From a checkpoint of a small contrastive audio-text model.
Data: 26041 training examples, 120.9 epochs.
Rows from block 5 of the audio encoder, named by matrix and row number. Rows with one number belong to one channel. Each number is 128 + 32 x the weight over its row's rms, rounded and kept within 0 to 255. All counts start at 0. After the name is the row's rms in percent of the matrix's.
# convs1: first pointwise conv (encoder.blocks.5.convs.1.weight, 208x208x1), inputs 0-51
# convs3: second pointwise conv (encoder.blocks.5.convs.3.weight, 208x208x1, transposed), outputs 0-51
convs1.124 099 [ 69 127 127 114 139 110 135 156  79 156 197 121 161 120  86 119 120 106 106 135  99 115  77 132 102 129  87 150 164 116 144  97 146 150 198 126 212 119 128 136  72  93 155 154 135 156 120 137 156 157  77 152]
convs3.124 112 [179 139 108 115  78  82 134 115 135 122 136  95 134 126 136 129 103 152  89 160 125 111 161 144 102  74 140 124 106 100 113 180 159 117  92 141 216 173 175 108 128 186 179 101 132 127 129 178 100 123 161 212]
convs1.125 100 [139 155  92 134 138 182 177 132  96 117 137 135  91 159  77  99 170 132 146 111 131 155 133 132 121 139 132 129 142  98 121 137 147 154 108 173 148 122 116 136  56 127 169 103 143  70 138 169 166 145 125 156]
convs3.125 107 [168 130 117 184 144 132 155 133 186 145 126  89 105 127 125 141  89 169 116 174 150  69  89 114 139 116 130 159 135 123 136 178 132 134  97 130 142 140 132 124 150 112  99 150 114 122 130 151 171 115 154  60]
convs1.126 106 [114 119  89 145 141 164 147 163 124 132  85 148 106 125 103 129  63  83 123 183 145 167 150 101  91 107 152 140 164  67 112  77 119 134  90 124  81  80 154  99  97 170 189 170 125 160 132 131  24 166 122  90]
convs3.126 096 [150 189 166  84  99 109 153 193 145 102 122 129 191 135 139 140 102 155 109 131  68 130 118  61 131 131 153 152 126 127 166  72 191 178 136 104 112 136  69 112  87 112 107 129 141 105  85 134 100 161 123  93]
convs1.127 099 [111 119 147 116 139 166  66  80  78 169 175 131 117 100 128 188 115 148  95  25 119 148 114 115 144 126 117  74 154 142 111 153 104 108 103 114 120 150 107 138 110 101 141  99  64 117 128 151 200 164 123 117]
convs3.127 101 [114 113 109 128  95 113  73 130 174 147  91 108 125 144 106 102 120 129 163 154 124 143  90 154 122 207 119 104 119 198 127 108  86 102 134 131 122 114 159 151 157 130 132 127 173 151 118 156 116 136 106 152]
convs1.128 108 [159 155 121 108 176 143 127  75 137 162 174  89 129 127 135 139  85 157 164  74 109 113 128 118 140 113 234  90 163 165 147 124 107 134 143 121 118  95  99 103  98 137 105 106 114 155 149 139  78 103 126 102]
convs3.128 098 [126 187 113 132  97 155 162 130 178  94 131 193 118 143 170 117 147 134 111  28 136 106  96 129 141  90 130 136 116 120 129  78 143 130 121 194  77  78 171 132 117 122 118 219  99 135 132 157  91 126 129 135]
convs1.129 102 [ 95 165 150 148 143 145 158 107  96  99  93  73 126 147  82 112 149 164 181 191 127 118 107 159 163 118 126 111 151 153  97 107 171 169 152  93 150 128 148 116 141  97  91 122  63  96 107 164 141  90 139 111]
convs3.129 101 [139 139 144 131 128 142 146  63  97 115 193 167 134 191  66  91 121  83 177 196 168 151 161 126 111 106 116 160 159  93 127 115 115 102 154  58 198 122 191 157 143 120 141 107 213 133 101  85 127 185 105 138]
convs1.130 104 [158 182 146 151 110 133  88 108 149 124  98  93 161 180  99  98 124 130  93  78  81 177  55 163  93 170  58 126  99  96 148 105 142 164 114  89  75 118 168 117 135 157 116 128 187 146  99 118 105 118  92 134]
convs3.130 099 [ 76 167 123 111 134 145  96 167 133 129 113 148 131 116 168 190 168  72 122 140 135 148 130 143 125  91  78  97 116 124 159 144  80 198 140 133 171 146 147 115 146 121 168 123  96 107 121 120 110 114 198 111]
convs1.131 101 [102 144 140 208 148 122 111  78 171 138 165 111 102 116 113 102 145 116 143 161  79 139 192 129 149 119 148 169 121 180  68 147 167 183 107 131 127 138 144 105  42 144 149 125 157 105  85 130 113 135 174 138]
convs3.131 097 [136 143  54 134 139 160  91  78  95 118 159 118 123  93 185 127 128  85 149  76 157 141 130  93 155 136 138 217 139 169 150 118 164  92 129 153 105 161 136  94  78 106 156 149 108 144 104 153 117 117 149  98]
convs1.132 096 [134 145 113 173 168 147  89 140 120 121 136 178 138 198 143 101 147  68 131  85  82 149 127 122 168  76  53 140  97  66 174 119 139 120 139 126 131 173 158 171 134 109 149 103 140 116  92 103  97 121 189 102]
convs3.132 099 [112 115  99 128 130 194 153 119  92 105  38 121 160 144 119 138 173  79 133  98 148 112 141 159 123 117  80 103 106  69  76 134 148 121  94  96 152 154 142 179 139  95 181 122 117  63 135 153 110 139 164  64]
convs1.133 101 [124 103 171 141 148 146  85  66 149 137  96 140 108 118 103 167  69 182  96 194 132  63 155 211  59 174 132 121 140 172 126  80 132 212 151 140 145 155 168 123 148  95 169 119 131 115 168 194 149 128 147 146]
convs3.133 096 [137 118  77 121 153  93 189 184  92  79 139 134 177 218 173 161 117 134 105 151  71 127 117 166  41 138 166 142 131 146 142 130 116 113 176  83 127 134 119  77 137  75 143 188 148 120 127 134 111 163 102 108]
convs1.134 096 [120 137 149  72 137 143 166 105 105 149  65  85  98 116 197 134 124 168 108 125 108 139 119 156 112 127 116  97 121 163 128 163 153 197  98 107  65  96 179 165 175 157  81 185 104 143 122 130 130 134 119  77]
convs3.134 104 [159 120 105 166 197 102 227 121  86 138 150 143 136 122 235  96  57 122 197  64 112 109  98 149 109 123  92 124 124 129 153 120 168 113 180 177 145 117  94 154 159 152 165 103  99 158 101 176 153 112 140 178]
convs1.135 105 [186 127 130 147 164 139 113 120 205  98  96  97 103 156  72 130 161 112 134 135 147 128 182 226 163  99  67 166  83  92 164 124 125 108 152  99 207 187 141 191 146 105 102 120 101 134 137 167 132 127 124 183]
convs3.135 102 [162 165 118 165 124 159  96 133 124  86 125 183 125 155 122 142 121  97 117  99 129 132  99 194 115  93 156 134 115 131 128 155 159 138 195 140  82 119  15  69 135  96 100  84  76 118 133 169 152 141 115 158]
convs1.136 100 [135 113  90 130  67 113  72 112 131 170 158  97  86 171 119  73 112 149 142 127 109 103 142 117  96 135 147 116 122 140 122 112 125 138 163 104 152 139 153  89 100  98 160 112 123 110 149  78 162 151 175  90]
convs3.136 099 [205 137 188 137  79 193 105  73 135 163 162  93 151 176 140 119  92 158 180 156 173 127 137 108 103 134 109 109 145 176 110  87 152 106 141 142 117 163 141 156 122  76  92  95 125 113 154 142 181 176  95 173]
convs1.137 105 [135 140 126 148 112 147 111 147 154 115 135 181 127 121 140 101 117 135 150 142  87  92 127 153 116 120 124  83 131 111 109 155 157  91 120 140 157 155 177 120 138 149 134 151 112 152 152  81 214  73 161 115]
convs3.137 098 [109 121  79 114 126 127 162 117 127 130 147 136  93 163 183  81 149 159 170 122 157 140 179  93 188 160 136 141 214  95 153 122 123 107 110  77 168 164 135 112 180 145 215 177 100 156  78 180 124 121 132 114]
convs1.138 098 [ 98 112 107 164 137 147 172 194 172 126 124 127 126 121 173 154 103 155  95  86 115 116 110 144  85 167 131 100 102 158 140 220 148 168  72 126 155 126 145 135 125 152 107 148 158 127 126  56 131 134 178 112]
convs3.138 104 [ 92 140 108 135 119 184 121 149 140 164 136 147 120  88 139 113  73 133 188 154 102 118 143 100 147 161 133 158 148  66  86 123 207 191 139 139 100 127 148 154 143 148 140  99 138  53  76  91 104 100 183 117]
convs1.139 099 [107 150 155 148 158  95 144  93 127 128 115 132 146 115 162  93  97 170 116 134 128  97 150 119 146 104  81 174 130 105 157 147 122 138  88 162  70 151 148 135  24 164 140 122 142 153 120 125 107 104  85 133]
convs3.139 098 [129 100 115 149 172 110 146 119 107 137 126 124 187  74 141 191  91 175 126 206  62 112 167 143 120  90 102 146  90  57 133 188 149  80  91  89 117 107  87 101 114 145 131 108 124 105 113 157 147 115 101 195]
convs1.140 100 [138 155 142 130 109 151 101 140  51 105 104 135  95 203 167  87  95  86 131 180  59 128 106 121 110 142 161 130 145 142 143 120 166 102 106 184  81 109 146 145 174 140 138 148 162 150  97 119 150 142 141 180]
convs3.140 098 [128 145 136 119 111 133 119 143 111 107 113 193 191 157 148  67 113 143 120 112 185 124  68 121 167 168 116 127 188  73 141  95  92 139 124 103  73 112  80 181 138 138 113 179  90 153 109  95 170 120  77 126]
convs1.141 089 [114 137 131 106 100 105 132 112 108 117 180 121  73  38 168 101 152 133 177 164 137 127 118  74 118 128 170 142 102 158 142  86 126 111 150 100 124 144 136  98 176 114 172 141 145 145 123 160 117  84 139 149]
convs3.141 089 [ 68 114 124 174 124 165 116 121 109 103 141 134 153  78 115 137 142 123 134 182 107 107 178 134 100 158 161  93 181 102  73 137 110 122  78  92 133 134 130 116 113 155 160 132 151 154 177 179 148  77 183  93]
convs1.142 099 [ 71 125 104 107 138 132 132 142 111 161 216 140 105 115 103  37 135 196 107 117  95  90  69 102 116 116 148 135 109 119 126 123 121  93  86 107  65 144  86 102 143 153 156  95  97  96 103 174 132 118 126 130]
convs3.142 100 [176  73 124 121 104 163 165 133 108  76 106 119  91  97 172 102 132  97 133  68  99 148 114 140 153 106 166 130 119 123  82 152 107 130 186 154 172 144 158 146  49 125  89  79  87 119 146 118 131 145 119 160]
convs1.143 105 [130  84 101  74 127 135 128 118 144 141 180 110 100 146 166 110  98 156 105 172  53 142 168  94  72 138 111  99 191 161 103  44 110  77 156 130  64 128 139 111 134 124 175 162 110 155 136 134 172 126 127 105]
convs3.143 108 [126 155 159 143 129 132 119 130 135 119 153 175  91 170  68  87  73  95 154 124 178 125 126 147 113 118 123 148  60 136 104 159 160 151 117 116  56 145 130 192 172 175 155 128 127 140 168  93 118 197 155 197]
convs1.144 100 [136 107 123 112 109 159 157 150 135 130 112 162 105  76 192 131  80  93 123 149 148 134 111 117 133 152 104 112 156 165  69 119 153  82 101  90 112  92 108 177 144 131 157 149 144 110  80 124 148  83  93 170]
convs3.144 099 [142 149  99 115  97 118 134  88 198 109  13  81 115 160 138  83 118 132  80 123 123 121 155  91 153 130 115 195 127 110 120  82 120 112 107 123 131 140 158 149 170  94 111 106  98 114 155 152  85 122 148  89]
convs1.145 098 [155  93 118  79 155  99 180  55  95  99 149 114 154 127 173 147 141 113 202 125 111 121 120  90 175 155 165 129  96  86 140 168 125 167 115 138 172 101 134 135 102 141  93  74 179 142 151 111 183 158 140 134]
convs3.145 101 [ 77 104 139 105  90 137 122 128  99 144  97  65  47 124 165 113 153 181 116 124 130 119 113 136 113 143 164 117  99 136  95  30 108 103 115  75 142 117 129 157 157 176 136 113 155 115 111  63 114 154  64 134]
convs1.146 101 [132 102 162 119 135 178 113 146 154 133 108  73 123 145 147 113  76 127 124 106 124 144 136 105 137 125 121 143 167  83 140 137 137 114 113 172 179 138  64 121 106 138 155 106 114 125  68 143  55  91 140 170]
convs3.146 111 [149 133 149 129 129 124  89 143  51  88  96 163 156 147 116 178 152 113 112 150  70 124 121 148 112 109 122 157 134 164  69 141 117 166 106 170  60  79  94 113 127 158  47 158 162 132 132 115  97 161 144  94]
convs1.147 098 [186  78 159 103 104 133 100  95  76 168  99 134 115 105 153 102 123  65 129  75 126 102 138 144 192 122 109 182 164 165 108 117 125 137 136  79 131 134 175 141 100  72 150 116  66 141 209 147 124 157 139 101]
convs3.147 102 [161 105 124 155 107 108  83 166  90 111  86 176 122 106  93 130 123  92 133 177 158 130 162  88 191 149 136 158 157 165 107  77 142 107 152  86 172 131 179  89 162  97  93  95  71 109  53 140 153 147 183 111]
convs1.148 105 [112 165 117 135 112 138 163 189 129 110 181 147  74 106 133 178  90  97 161 153  92 122  62 135 139 151  96 116 123  85 152 102 117  95 137  78 129 143 144 111 154 138 122 151 112  89 147 160 200  79 145 105]
convs3.148 098 [113 110 160  45 179 126 151 110 119 126 112 180 132 133 155 189  89  70 126 104 123 168  97 159 100 117 136 135 135  84 127 115 136 173 124  82 134  92  68 122 144 104  82  97 181  66 104  98 159 132 137 103]
convs1.149 098 [162 162 125 113 107  67 131 186  85 120  86  84  90 136  84 101  76 190  77 177  98  97 106 188 122 148 129 127  98 140 147 158 162 122 182 239 117 147 186 142 140 154 119 197  98 141 141 170 139 129  77 117]
convs3.149 103 [131 119 142  78 163 104 111 126  77  78 122 110 138 146 161 187 132  99  31 161 154  88 161 189 106  83 134 150 156 101 109 135 143  92 131 204 161 168 167 164  83 142 141 127 119 147 149 130 138 158 142  83]
convs1.150 100 [119  75 139 116 143 114 125 166 169  88  72 121 114 111 138 180 152 110 163 130 142 133 130 138 100 159  95 150 166 141  92 135 104 130 154  91 143 113 132 140 127 194 136  97 114  75 113 140 112  84 129 133]
convs3.150 102 [123 131 132  88 175 147 170 119 116 124 129  87 131 131 101 109 137 172  77 166 114 153 105 146 127 124 105  93  71 154 110 112 149 125  82 194 154 133 126 146 105 107 171 154 127  93 241 110 133  93 140 139]
convs1.151 100 [155 137 104 117 111 203  62 177 161 153 135 151  83  90 128  92  86 116 124 133 113 107  92 131 110 112  95 163 121 147 164 107 117  93 139 112 114  82 148 120 155 114 138 181 110 178  96 142 140 105 135 107]
convs3.151 094 [162 191  96 170 163  69  77 125 149 128 110 130  74  96 131 164 108 119 163 100 119 162  76 152 152 168  80 141  93 143  91 103 140 125 179 114 132 106  45  59 140 150 134 157 122  90 109 102 122 103 108 161]
convs1.152 104 [ 88 109 113 163 129 178 178 108 129  76 168 115 116 169  61 111 150  77 100 140 141 146 122 200  94 139 152 131 106 157 129 159 149 164 111 106  87 123 148 153 165  85 123 151 145  91 135 166 144  99 125 113]
convs3.152 095 [166 188 114 102 139  89 167 101 104 158 145 116 147 117 170 126 209 179 118  96 139 147 150 127  99  67 132 113  57  84 160 151 158 135  83 111  83 129 109 143  95  92  99 124  86  60 196 115 120 108 111 138]
convs1.153 107 [ 93 121 109 112  78 119 172  82 163 173 122 124 171 134 139 191 115 119 143  85  94 153 134 121 125 156 127 123 142 142 149 121 100 106  76 111 107  96 201 160 133 147 108 100 143  69 211  93 136 156 107 115]
convs3.153 102 [136 120 135 129 134 165  67 134 132 174 114  93 165  54  94 116  67 137 100  95 133 162 140 104 209  89 153  98  89 137 136 117 139  90 123 164 174 150 162 107 128  27 145 162 135 187 131 102 127  59 190 123]
convs1.154 094 [ 97 102 163 129 100 143  76 164 149 177 141 121  96  98 106 132 118 125 134 129 109 142  86 109 125  74 138 141 114 126 101 195  60 150 143 179  66 118 169 173 126  61 187 126 109 160 122 130 133 214 152  68]
convs3.154 094 [111  74 117 157 115 132  96 149  94 114 102 113  60 183 157 187 126 154  94 194 104 154 119  86 146 188  90 104 207 168 139 125 192 100 147 132  89 104 161 157 118  74 100 131 117 103  77  79 117  49 109  90]
convs1.155 100 [124  76 150 106 106 110 106 118 160 186 150 154 171 138 181 121 125 124 104 121  72  81 191 148 183 135 109 106 101 100 111 111  93  76 147  91  60 149 160 154 163 187 154 129 131 117 168 135  80 120  79 122]
convs3.155 096 [192 123 127  84 182 142 130 115 175 176 132  71 132  60 118  89 133 101 156 101 128 110 132 168 135  99 134 115 142  77 121 104 182 166 120 101 109  86  58 104 117 126 163  61 153 128 185 154 165  99 145  94]
convs1.156 103 [154 150 152 207 104  81 176 157 164 139 124  86 130  94 153 128 118 100 135 210 138  40 134 152 116 127 129 128 156 133 144 102 140  89  75 117 123 103 123 142 115 108  87 144 158 125 103 136 111 186  47 142]
convs3.156 102 [109 150  88 151  97 119 186 153 145 153 162 173  57 141 107 149 139 163  96  67 111 137 119 144 142 191 140 142 113  77 127  86  77 163 141 154 151 116 138 190 225  82 130 120  80 102 109 127 112 185 148 102]
convs1.157 098 [104  36  94  91 119 125  75 142 131 119 100 111 113 123 171  87 112 103  88 166 136 149 161 162  41 133 224 166 213 116  94 121 126 115 155 106 147 157 109 148 146 110 160 147 110  54 127 178 145 130 175 121]
convs3.157 100 [158 201 131  94 120 164 154 172 123 135 169  72  95 128 176 101 142 103  76 164 114 149 100 118 142 110 181 181 145 101 167 103 101 107 150 121 109 109  57 133 157 101 128 134 121  29 146 127  80  84 171  88]
convs1.158 102 [ 94 130 147 110  93 113 116 187 151 189  98 112 120 164 143 130  86 135 128 104 136 156 136  72 159 162 136 142 100  98 124 101 144 158 132  93  98 121 111 108 129 154 148  66 154  92 115 145 183 112  39  75]
convs3.158 101 [157  80 153 106  90 124 188 115 144 118 191 142 143 166 154 160 153 107 110  63 114 136 114  90 141 138  84 122 124 127 118 168 158 104 103 100 111 123  97 131 143 145 128 165 124 128 115  70 162 134 167 110]
convs1.159 107 [ 86 199 148 192  38 114 108  74 123 101 131  78 134 137  97  82 128 101 111 125 134 133  83 124 146 137 101 162 145 147 130 132  88 110 110 112 156 158 135 168 127  99 135 131 169 157 146 141 135  98 128 153]
convs3.159 099 [124 195 133 120 121 120  66 113 107 112 100 103 170 143 146  87  93  37  81 133  86 132 203  89 107 124 143 135 142 120 159 184 107 116 148 153 175 145 136 155 166 131  95 128 103 111 130  46 103 100  90 136]
convs1.160 098 [133  80 125 174 181 127 109  95  78 184 136 141 122 119 132 105 126 132 109  75 104 116 127  79  73 135  95 113 142 153 163  74  98 130 108 100 180  96 120 234 123  70 124 102 142 122  64 113 146 127 125 129]
convs3.160 093 [165  90 126 145 146 190 120 119 133  88 114  91 120 122 140 140 157 107 138 162 138 117 107 159 134  93  88 134 126 121 175 131 173 117 175 153 144 146  72  88 117 100 130 140 119 161 149  71 100 148 168 119]
convs1.161 103 [155 107 128 155 108 109 153 160 166 110 109 152  85 122 101  98 124 200  62 167 159 142  94 139 131  74 158 132 101 127 126 164 221  79 115 124 178 123 131  90 105 174 106 125 123 111 129 143 108 121 194  99]
convs3.161 095 [126 164 141  99 116 130 142 153 116 108  85 106 124 112 109  99  90 156 112  83  97 150 129 214 140 128 147 125  65 140 144 148  15 148 133 136 160 136 145  55 105 163  80 124  76 141 116 116  93 111  98 163]
convs1.162 107 [174 193 142 163 141 153 220 202 149 136 139 113 158  83 103  65 113 182 146 129 143 133 137 108 142 121 118 108 105 127 119 148 116 103 125 106  94 162 117 124 139 176 105 127 107 117 139  63 115 106 148 135]
convs3.162 101 [107 130  70 119 140 135 120 140 150 153 163 159 149  96  79  59 113 162 153 139 119 124  85 165 134 120 118 141 127 144 104  59 135 179 147 114 140 139  84 124 151 133 158 168 143  92 105 102  79 145 140  72]
convs1.163 101 [146 125 152  85 109  62 159 121 136 127 167  84 105 180 110  26  88 127 147 140 106 103 129 164  69 124  63 103  76 118 186  95  82 162 158 137 138 107 110 159 146  86 117 102  97 187 137 164 157 147 105 194]
convs3.163 097 [ 56 101 167 139 110 155 123 158 135 136 135 102 159  90 104 108 185 102 189  98  93 104 150  86 156 105 127 134  90 144 138 156 126 107 161 183 133 160 152  31 131 134 107 204 154 167  92 128 159 136 139 110]
convs1.164 095 [110 187 100  63  88 124 108 132 161 155 140 152  95  75 119 145  88  66  86 118 119 110 167  97  62 138 117 126 148 118 136 112 139 155 139 115 124 119 135 116 101 166 138 102  98 104 106 201 125 179 120 156]
convs3.164 097 [108 124  95 168  94 161 124 135 113 118 121 120 152  90 136  89 103 142 109 121 187 104 156 152 121  41 111 108 100 120 114 157 131 167 148 129 135 164 157 161  86 112 163 114 150 104 108 141 139 109 152 127]
convs1.165 103 [ 87  92  71 102 112 107 110 107 129 177 116 154 159 107  91 128 157 109  91 170 122 133 145 114 153 134 142 116 148 128 155  64 118 147 165  95 113 169 139 121 102 145  67 125 162 139 103 170 215 181 122  96]
convs3.165 099 [191 142  81 133 105  80 113 123 126 163 152 112 154 107  87 136 155 120 143 135 163 150 149 191 149 121 213  80 115 148 130 114 123 139 141 139 143 154 124  64  98 127  79 113  52 112 153 150 127 164  93 138]
convs1.166 101 [ 69 143 166 147 156 184  91  96 121 111  92 110 130 148 115 125 109  76 133 103  76 136 119 152  75 129 105 103 102 160  78 134 200 114  42 105 113  81 132 126 105 180 105 152 131 180 110 117  91 130 116 168]
convs3.166 095 [129  56 141 111 133 127  99 155  83 185 101 127 136 181 144 112 178 129 111 156 104 153  54 137 136 125 160  85 137 134 130 151 109 113 100 159 106 180 100  50 171 144 148 180 141 156 137  80 151 115 170  95]
convs1.167 106 [ 94  82 183 133 136 138 152 152 133 140  93  97 203 135 149 103  99  85 105 149 112 111 101 189 130  73 141 101 119 144 123  81 117 126 109  78 118 115 128 145 115 137 132  83 211  79 102  81  85 168 108 134]
convs3.167 104 [103 175 130 138 173 109 144 160 219 179 160 164 145 131 113 174 130 184 163 131 156 178 111 155  90 118 159 146 165 154 129  84 153 166 133 182 117 100 169 115  96 170  92 103  84 109 106 114 182 108 123 113]
convs1.168 101 [110 124 171 179 103 119 153 166 154 148 163 138 122 165 151 136 165 134 132 173 159 227  73  80 112 147 114 109 109 157 133 161 109 153 115 179 126 104 121 137  90 111 141 175  71 142 107  57 149 111 147  91]
convs3.168 101 [120 142 151 129 138 138 101 153 182 115 140 139 136 113 149  71 133 120 185 139 143 118 110 197 191 145  95 135 186 154 105 149 113 142 151  97  80 133  95  89  86 133  97 111  82  80 119 158 141 165 141 175]
convs1.169 099 [175 156 119 139  97 132  79 216 103 142 162 149 139 148 126  92 109 136 171 153 107  83 132 150 140  92 161 143 168 106 127 125 132  97 151 179 129 119 113 180 132 118  97 174 178 117 110 109 134 105  83  86]
convs3.169 098 [162 120 120 105 135  97 146 140  91 142  96 135  51 156 151 160  80  85 144 164 126 116 130 168  71  72 121 170 130 162 126 118 124 173  87  84 147 174 155 135 171 183 166  86 188 153  90 148 175 147 114 123]
convs1.170 089 [122  61 135 161 156 121 125 148  93 144 152 200 136 114 137 117 134  89 141 166  59 137 133 151 126  89 117 142  77 145 163 143 153 117 193 156 144 133 143 155 106 144 119  83 157 122  90 129 189 122 129 109]
convs3.170 088 [128 127 120 126  71 102 151  97 162 111  93  83 187  57  97 123 123 136 191 153 100 152  74 150 154 134 131 100 197 128 163  76 101 143 109  83  85 128 175 156  80 119 127  99 109 125  79  62 111 116  79 169]
convs1.171 099 [108 113 105  99 159 106 143 126 110 127 121 175  93  85 170  96 106 118 129 118 164  51 162 154 159  56 140 116 122 115 172 157 125 141 123 108 101  87 107 146 146 122 133 118 137 164 101 175 120 143 122 121]
convs3.171 106 [ 96  49 186  97 120 163 128 183 148  72 175 143 146 101 148 124 102 117 114 144 148 162 159 159 169 113 153 130  63 109 138 144 146 146 111 107  97 170 152 159  87 147  79 128 137 105 116  72  98 192 167 121]
convs1.172 096 [ 86 136 145 123 115 139 152 119 129 158 191 179 210 100 153 105 181 101  80 127 164 150 207  47 121 131 139 174  61 129 115  91 109  89 187 129 130 158  97 105 126  86 118 161 112 123 117  68 116 138 106 111]
convs3.172 103 [129 185 120 111  94 117 134 142 141 144 169  77 112 123 131 108 169 136 160 152 176 124 145 137 159 137 174  87 100 191  93  57 113 165  98 175 110 123 152 151  70 129  98 137 170 142 144  88 159  95 133 123]
convs1.173 104 [ 84  92 157  66  88 174 108 154 124 160 155 129 155 133 147 154  90  53 151 169 131 103 191 102 108 148 108 136  82  82 153 132  61  54 121 137 103 133 158 218 105 102  68 163 103 105 127 108 101 123 124 190]
convs3.173 099 [153 138 101 105 112 151 157 130 135  99 168  86 154  98 105 147 217  78  69  96 105  63 135 106  72 147  93 107 135 143 109 143 129 130 172 132 136  68  93 162 113 114 144 127  34 150 122 144  85 125 166 169]
convs1.174 100 [168 131 107 177  92 162 168 185  92 195 109 152 136 122 190 104 151  51 112 116  89  76 137 201 108 117 169 132 198 145 123  92 132 163 198 140 107 103 132 103  83  75 154 109  93 127 149  92 156 145 141 146]
convs3.174 102 [167 171 111  99 157 102 157  97 112 146 130 188 199 178 114 152 114 116 156 192 144  91 118 115 102 139 106 159 122 113 113 193  88 136 100 180 163 124 161 123 164 118  86 176 159 169 169 114 118 104 109 130]
convs1.175 098 [151 131 148 192 130  67 196 142 118 146 106 114  91 149 151 134 144 137  86  94 169 161 134 117 109 129 158  80  91  81 152 129  86 134  80 132 223 125 152 114  88 103 187 156  87  77 121 132  96 129 106 101]
convs3.175 097 [180 114 109 175 145 186 119 135 139  95 112 189  57 172 132 111 139 119 110 155 109  99 123 132 114  85 151  95 179 191 151  95  99 167  94 175 157 128 101 156 120  86 107 160 132 100 165 190 141 104 111 146]
convs1.176 101 [139 148  80 124 106 111 141  73 111 114 146 130 115 135 128 169 120  34 121  82 152 131 117 142 116 208 136 139  85 181 138  94 176 133 132 120 164 144  84 110 106 129 156 104 128  84  63  77 124 118  92  93]
convs3.176 107 [ 81 126  84 110 182 136  95 142  90 144 156  95  78  93 117 114 142 197 175 143 136  79 132 186 127 148  82 161 114 147 136 148 147 127  54 131 108 108 161 135 148 157 169 156 129 112 129 106 117 101 132 137]
convs1.177 097 [108 153  90 144 143 116 149  81 118 118 108 126 131 151 149 142  53  96 116  86 168 159 136  98 158 167 156 116 130 134 122 107 124 145 163 168 147 132 176 135  65 185 125 167 107 109 147 176  52 150 131 148]
convs3.177 104 [108 171  72 146 135  74 185  98  96 169 160 112 138 158 142 127 126  87 124 131 149  98 108 136 145 112 165 100 154 111 135  88  95  81  92 158  80 158 129 155 112 213  99  88 203  73 144 122  95 174 101 148]
convs1.178 103 [133 115 121 149 146 169  41  73 107 103 194 130 136 147 167 162 115 117 133  75 132 110 151 111 175 107 151 127 108 126 113 115 148 133 155  52  68 128 124 108 136 151 125 116 163  76 122 153 136  88 143 119]
convs3.178 108 [117  99 126 178 148  89 139 120  94  79 111 140 161 144  73 169 110 133 119 121 101  76 139 112 119 132 102 173 111 110 129 163 136  96 167 140 168 171 149  86 125 125 139 166 119 121 158 101 108 101  92  65]
convs1.179 107 [165 110 240  83  83 193 106 173 145 135 136 149 173  42 143 141 145 163 110  91 110 105 120  56  80 107 155 114  93 173  61 101 135 190  69 127 155  91 144 154 117  93 125 129 147 103 157 161 133 128 155  98]
convs3.179 098 [139 124 150 125  68 139 127 145 148 125 134 154 125 135 121 102 115 131 128 103 158 167 155 134 168  83  46 118 150 107 149 122 162 112 110 119 147  84 145  93  96 166  92 117  51 138 112 137 114 135 104  91]
convs1.180 101 [ 84 108  58 128 139 151 127  97  84  58  30 118 102 118 168 149  78 140 141 149 124 119 121 135 127 130 147 137 120 125 122 134 135 152 137 111 163 118 123 113 113 165  79 108 155 170  87 170  57 149 133 166]
convs3.180 104 [ 71 104 161 154 130 134 176 134 163 118 166 151 154 145 123  48  64  79 157 113 146  79 143 122 159 110 104 101 191 113 102 151  73 153 147 170  52 143 116 152 125 119 135 119 129 106 146 132 158 142  76  90]
convs1.181 101 [122 121 139 112 104 127 174 171 127 133 158 139 119 147 168  63 153 154 145 172 140 183  89 192  91 112 131 139 145 134 120 166 116 146 169 107 120 115  84 149 154 123 106 123 165 226 187 170 102 136 126 157]
convs3.181 106 [151  97 193 100 142 133 127 152 137 111 108 173 117 168 109 116 126 103 221 105 157 124  83  57 132 112 112 132 145 122 128 137 126  91 142 138 124 147  99  86  78 139 124 130 136 154 122 167 102 160 164  56]
convs1.182 098 [163  98  92 205 156 108 142  52 147 178 126 133 125 209 126  96 132 168 190 130 104 110 145  96 125 134 186 130 124 168  96 135 136 118 107 132 130 145 123 159 135 104 126 124 165  78 159 126 156 109 132 134]
convs3.182 095 [133  58 150 167  77 109  81  85  93  91 103 127 129 133 148 168  65 142  88 129 103 100 155 121 141 100 104 125 131 109  98 160 143 153 140 128 136 142 109  88  80 170  92 122 102 179 119 116 146  69 111 124]
convs1.183 096 [127 126 180 156 152 147 104 136 135 117  92 127 117 112 164 142 143 144 171 151 143 129 119 129 108 151 114 123 123 143 104 141 115 107 203 175 181 118 138 158 152 112 160 122 145 124  55 110  95  79  95 120]
convs3.183 103 [110 145  63 154 113 165 101  65  97 180 120  72 135 174 113 173 121 116 107  96 157 103 115  44 111 119 139 156 120 100 148 123 107 140 201 109 180 161 166 135  97  99 167 150 147 198 153 186 180 138 176  78]
convs1.184 094 [115 129 134 135 156 108 127 145  84  51 148 123 148  87 109 124 164 172 139 123 111 149  83 199 111 137  71 136 133 153 164 110 141 128 113 153 168 100 147 129 110 118  53 183 149  91  84 129 157 178  96 116]
convs3.184 100 [140 135  94 157 120 111  86 139 105 145 153  89 122 103 145 142  11 172 111 123  94 121 151 189 126 202 122 184 179 169 153 148  96 115 108 157 127 125 139 168 190 134  87 129 168 102 140 126  59 127 148 150]
convs1.185 088 [159 128 125 188 121 179 135 163 102 150 108 120 188  68  91 153  31 143 115 109 124 125 125 138 161 126  95 143 173 122 135 112 107 128 116  49 104 120  60 154 141 145 160 118 131 155 153 151 113 146 125 140]
convs3.185 091 [109 146 119 133 176 193 166 135 129 116 170  91 182 151 142  95 106  95 199 119 113 109 155 101  94 119 137 115 148 151 110 145 192 130 147 123 122 153 171 153 207 165  69 182 119 121 130 182 186 100  74 147]
convs1.186 099 [ 97  83 102 104 123 153 118 140 172 137 116 126 158 110 126  59  96  88 121 163 129 132 149 136 143 106 124 127 148 129 100 204 103 101 159 114  76 146 179 122 185 108 158 145 132 178 143  90 184  99 152 108]
convs3.186 109 [154 149 147 132 127 154  91 142 148  94 130  94 137  91 125 134 171  89 126 176 102 245 164 122 178 141 112 106 103 118 116 145 152 144 120 116  70  84 107 148 123 143 143 112  67 130 101 109 178 138 144 107]
convs1.187 100 [ 71 147 140 107 115  97 169  89 102  94 129 133  72 132 151 133 179  55 104 125 115 187 151 136  69 135 139 120  61 109  41 105 153  94 109 157 192 183 141 166 140  71 113 134 154 157 105  93 108 170  78 129]
convs3.187 099 [106 115 164 190 133 147 111 140 146 102 132 154  75 155  95 103 134 145 164 111 132 164 141 132 154 110  90 165 173  65 138 114 148  75  89 135 146 124  65 120 122 142 137  83  80 118 133 159 141 168 120 152]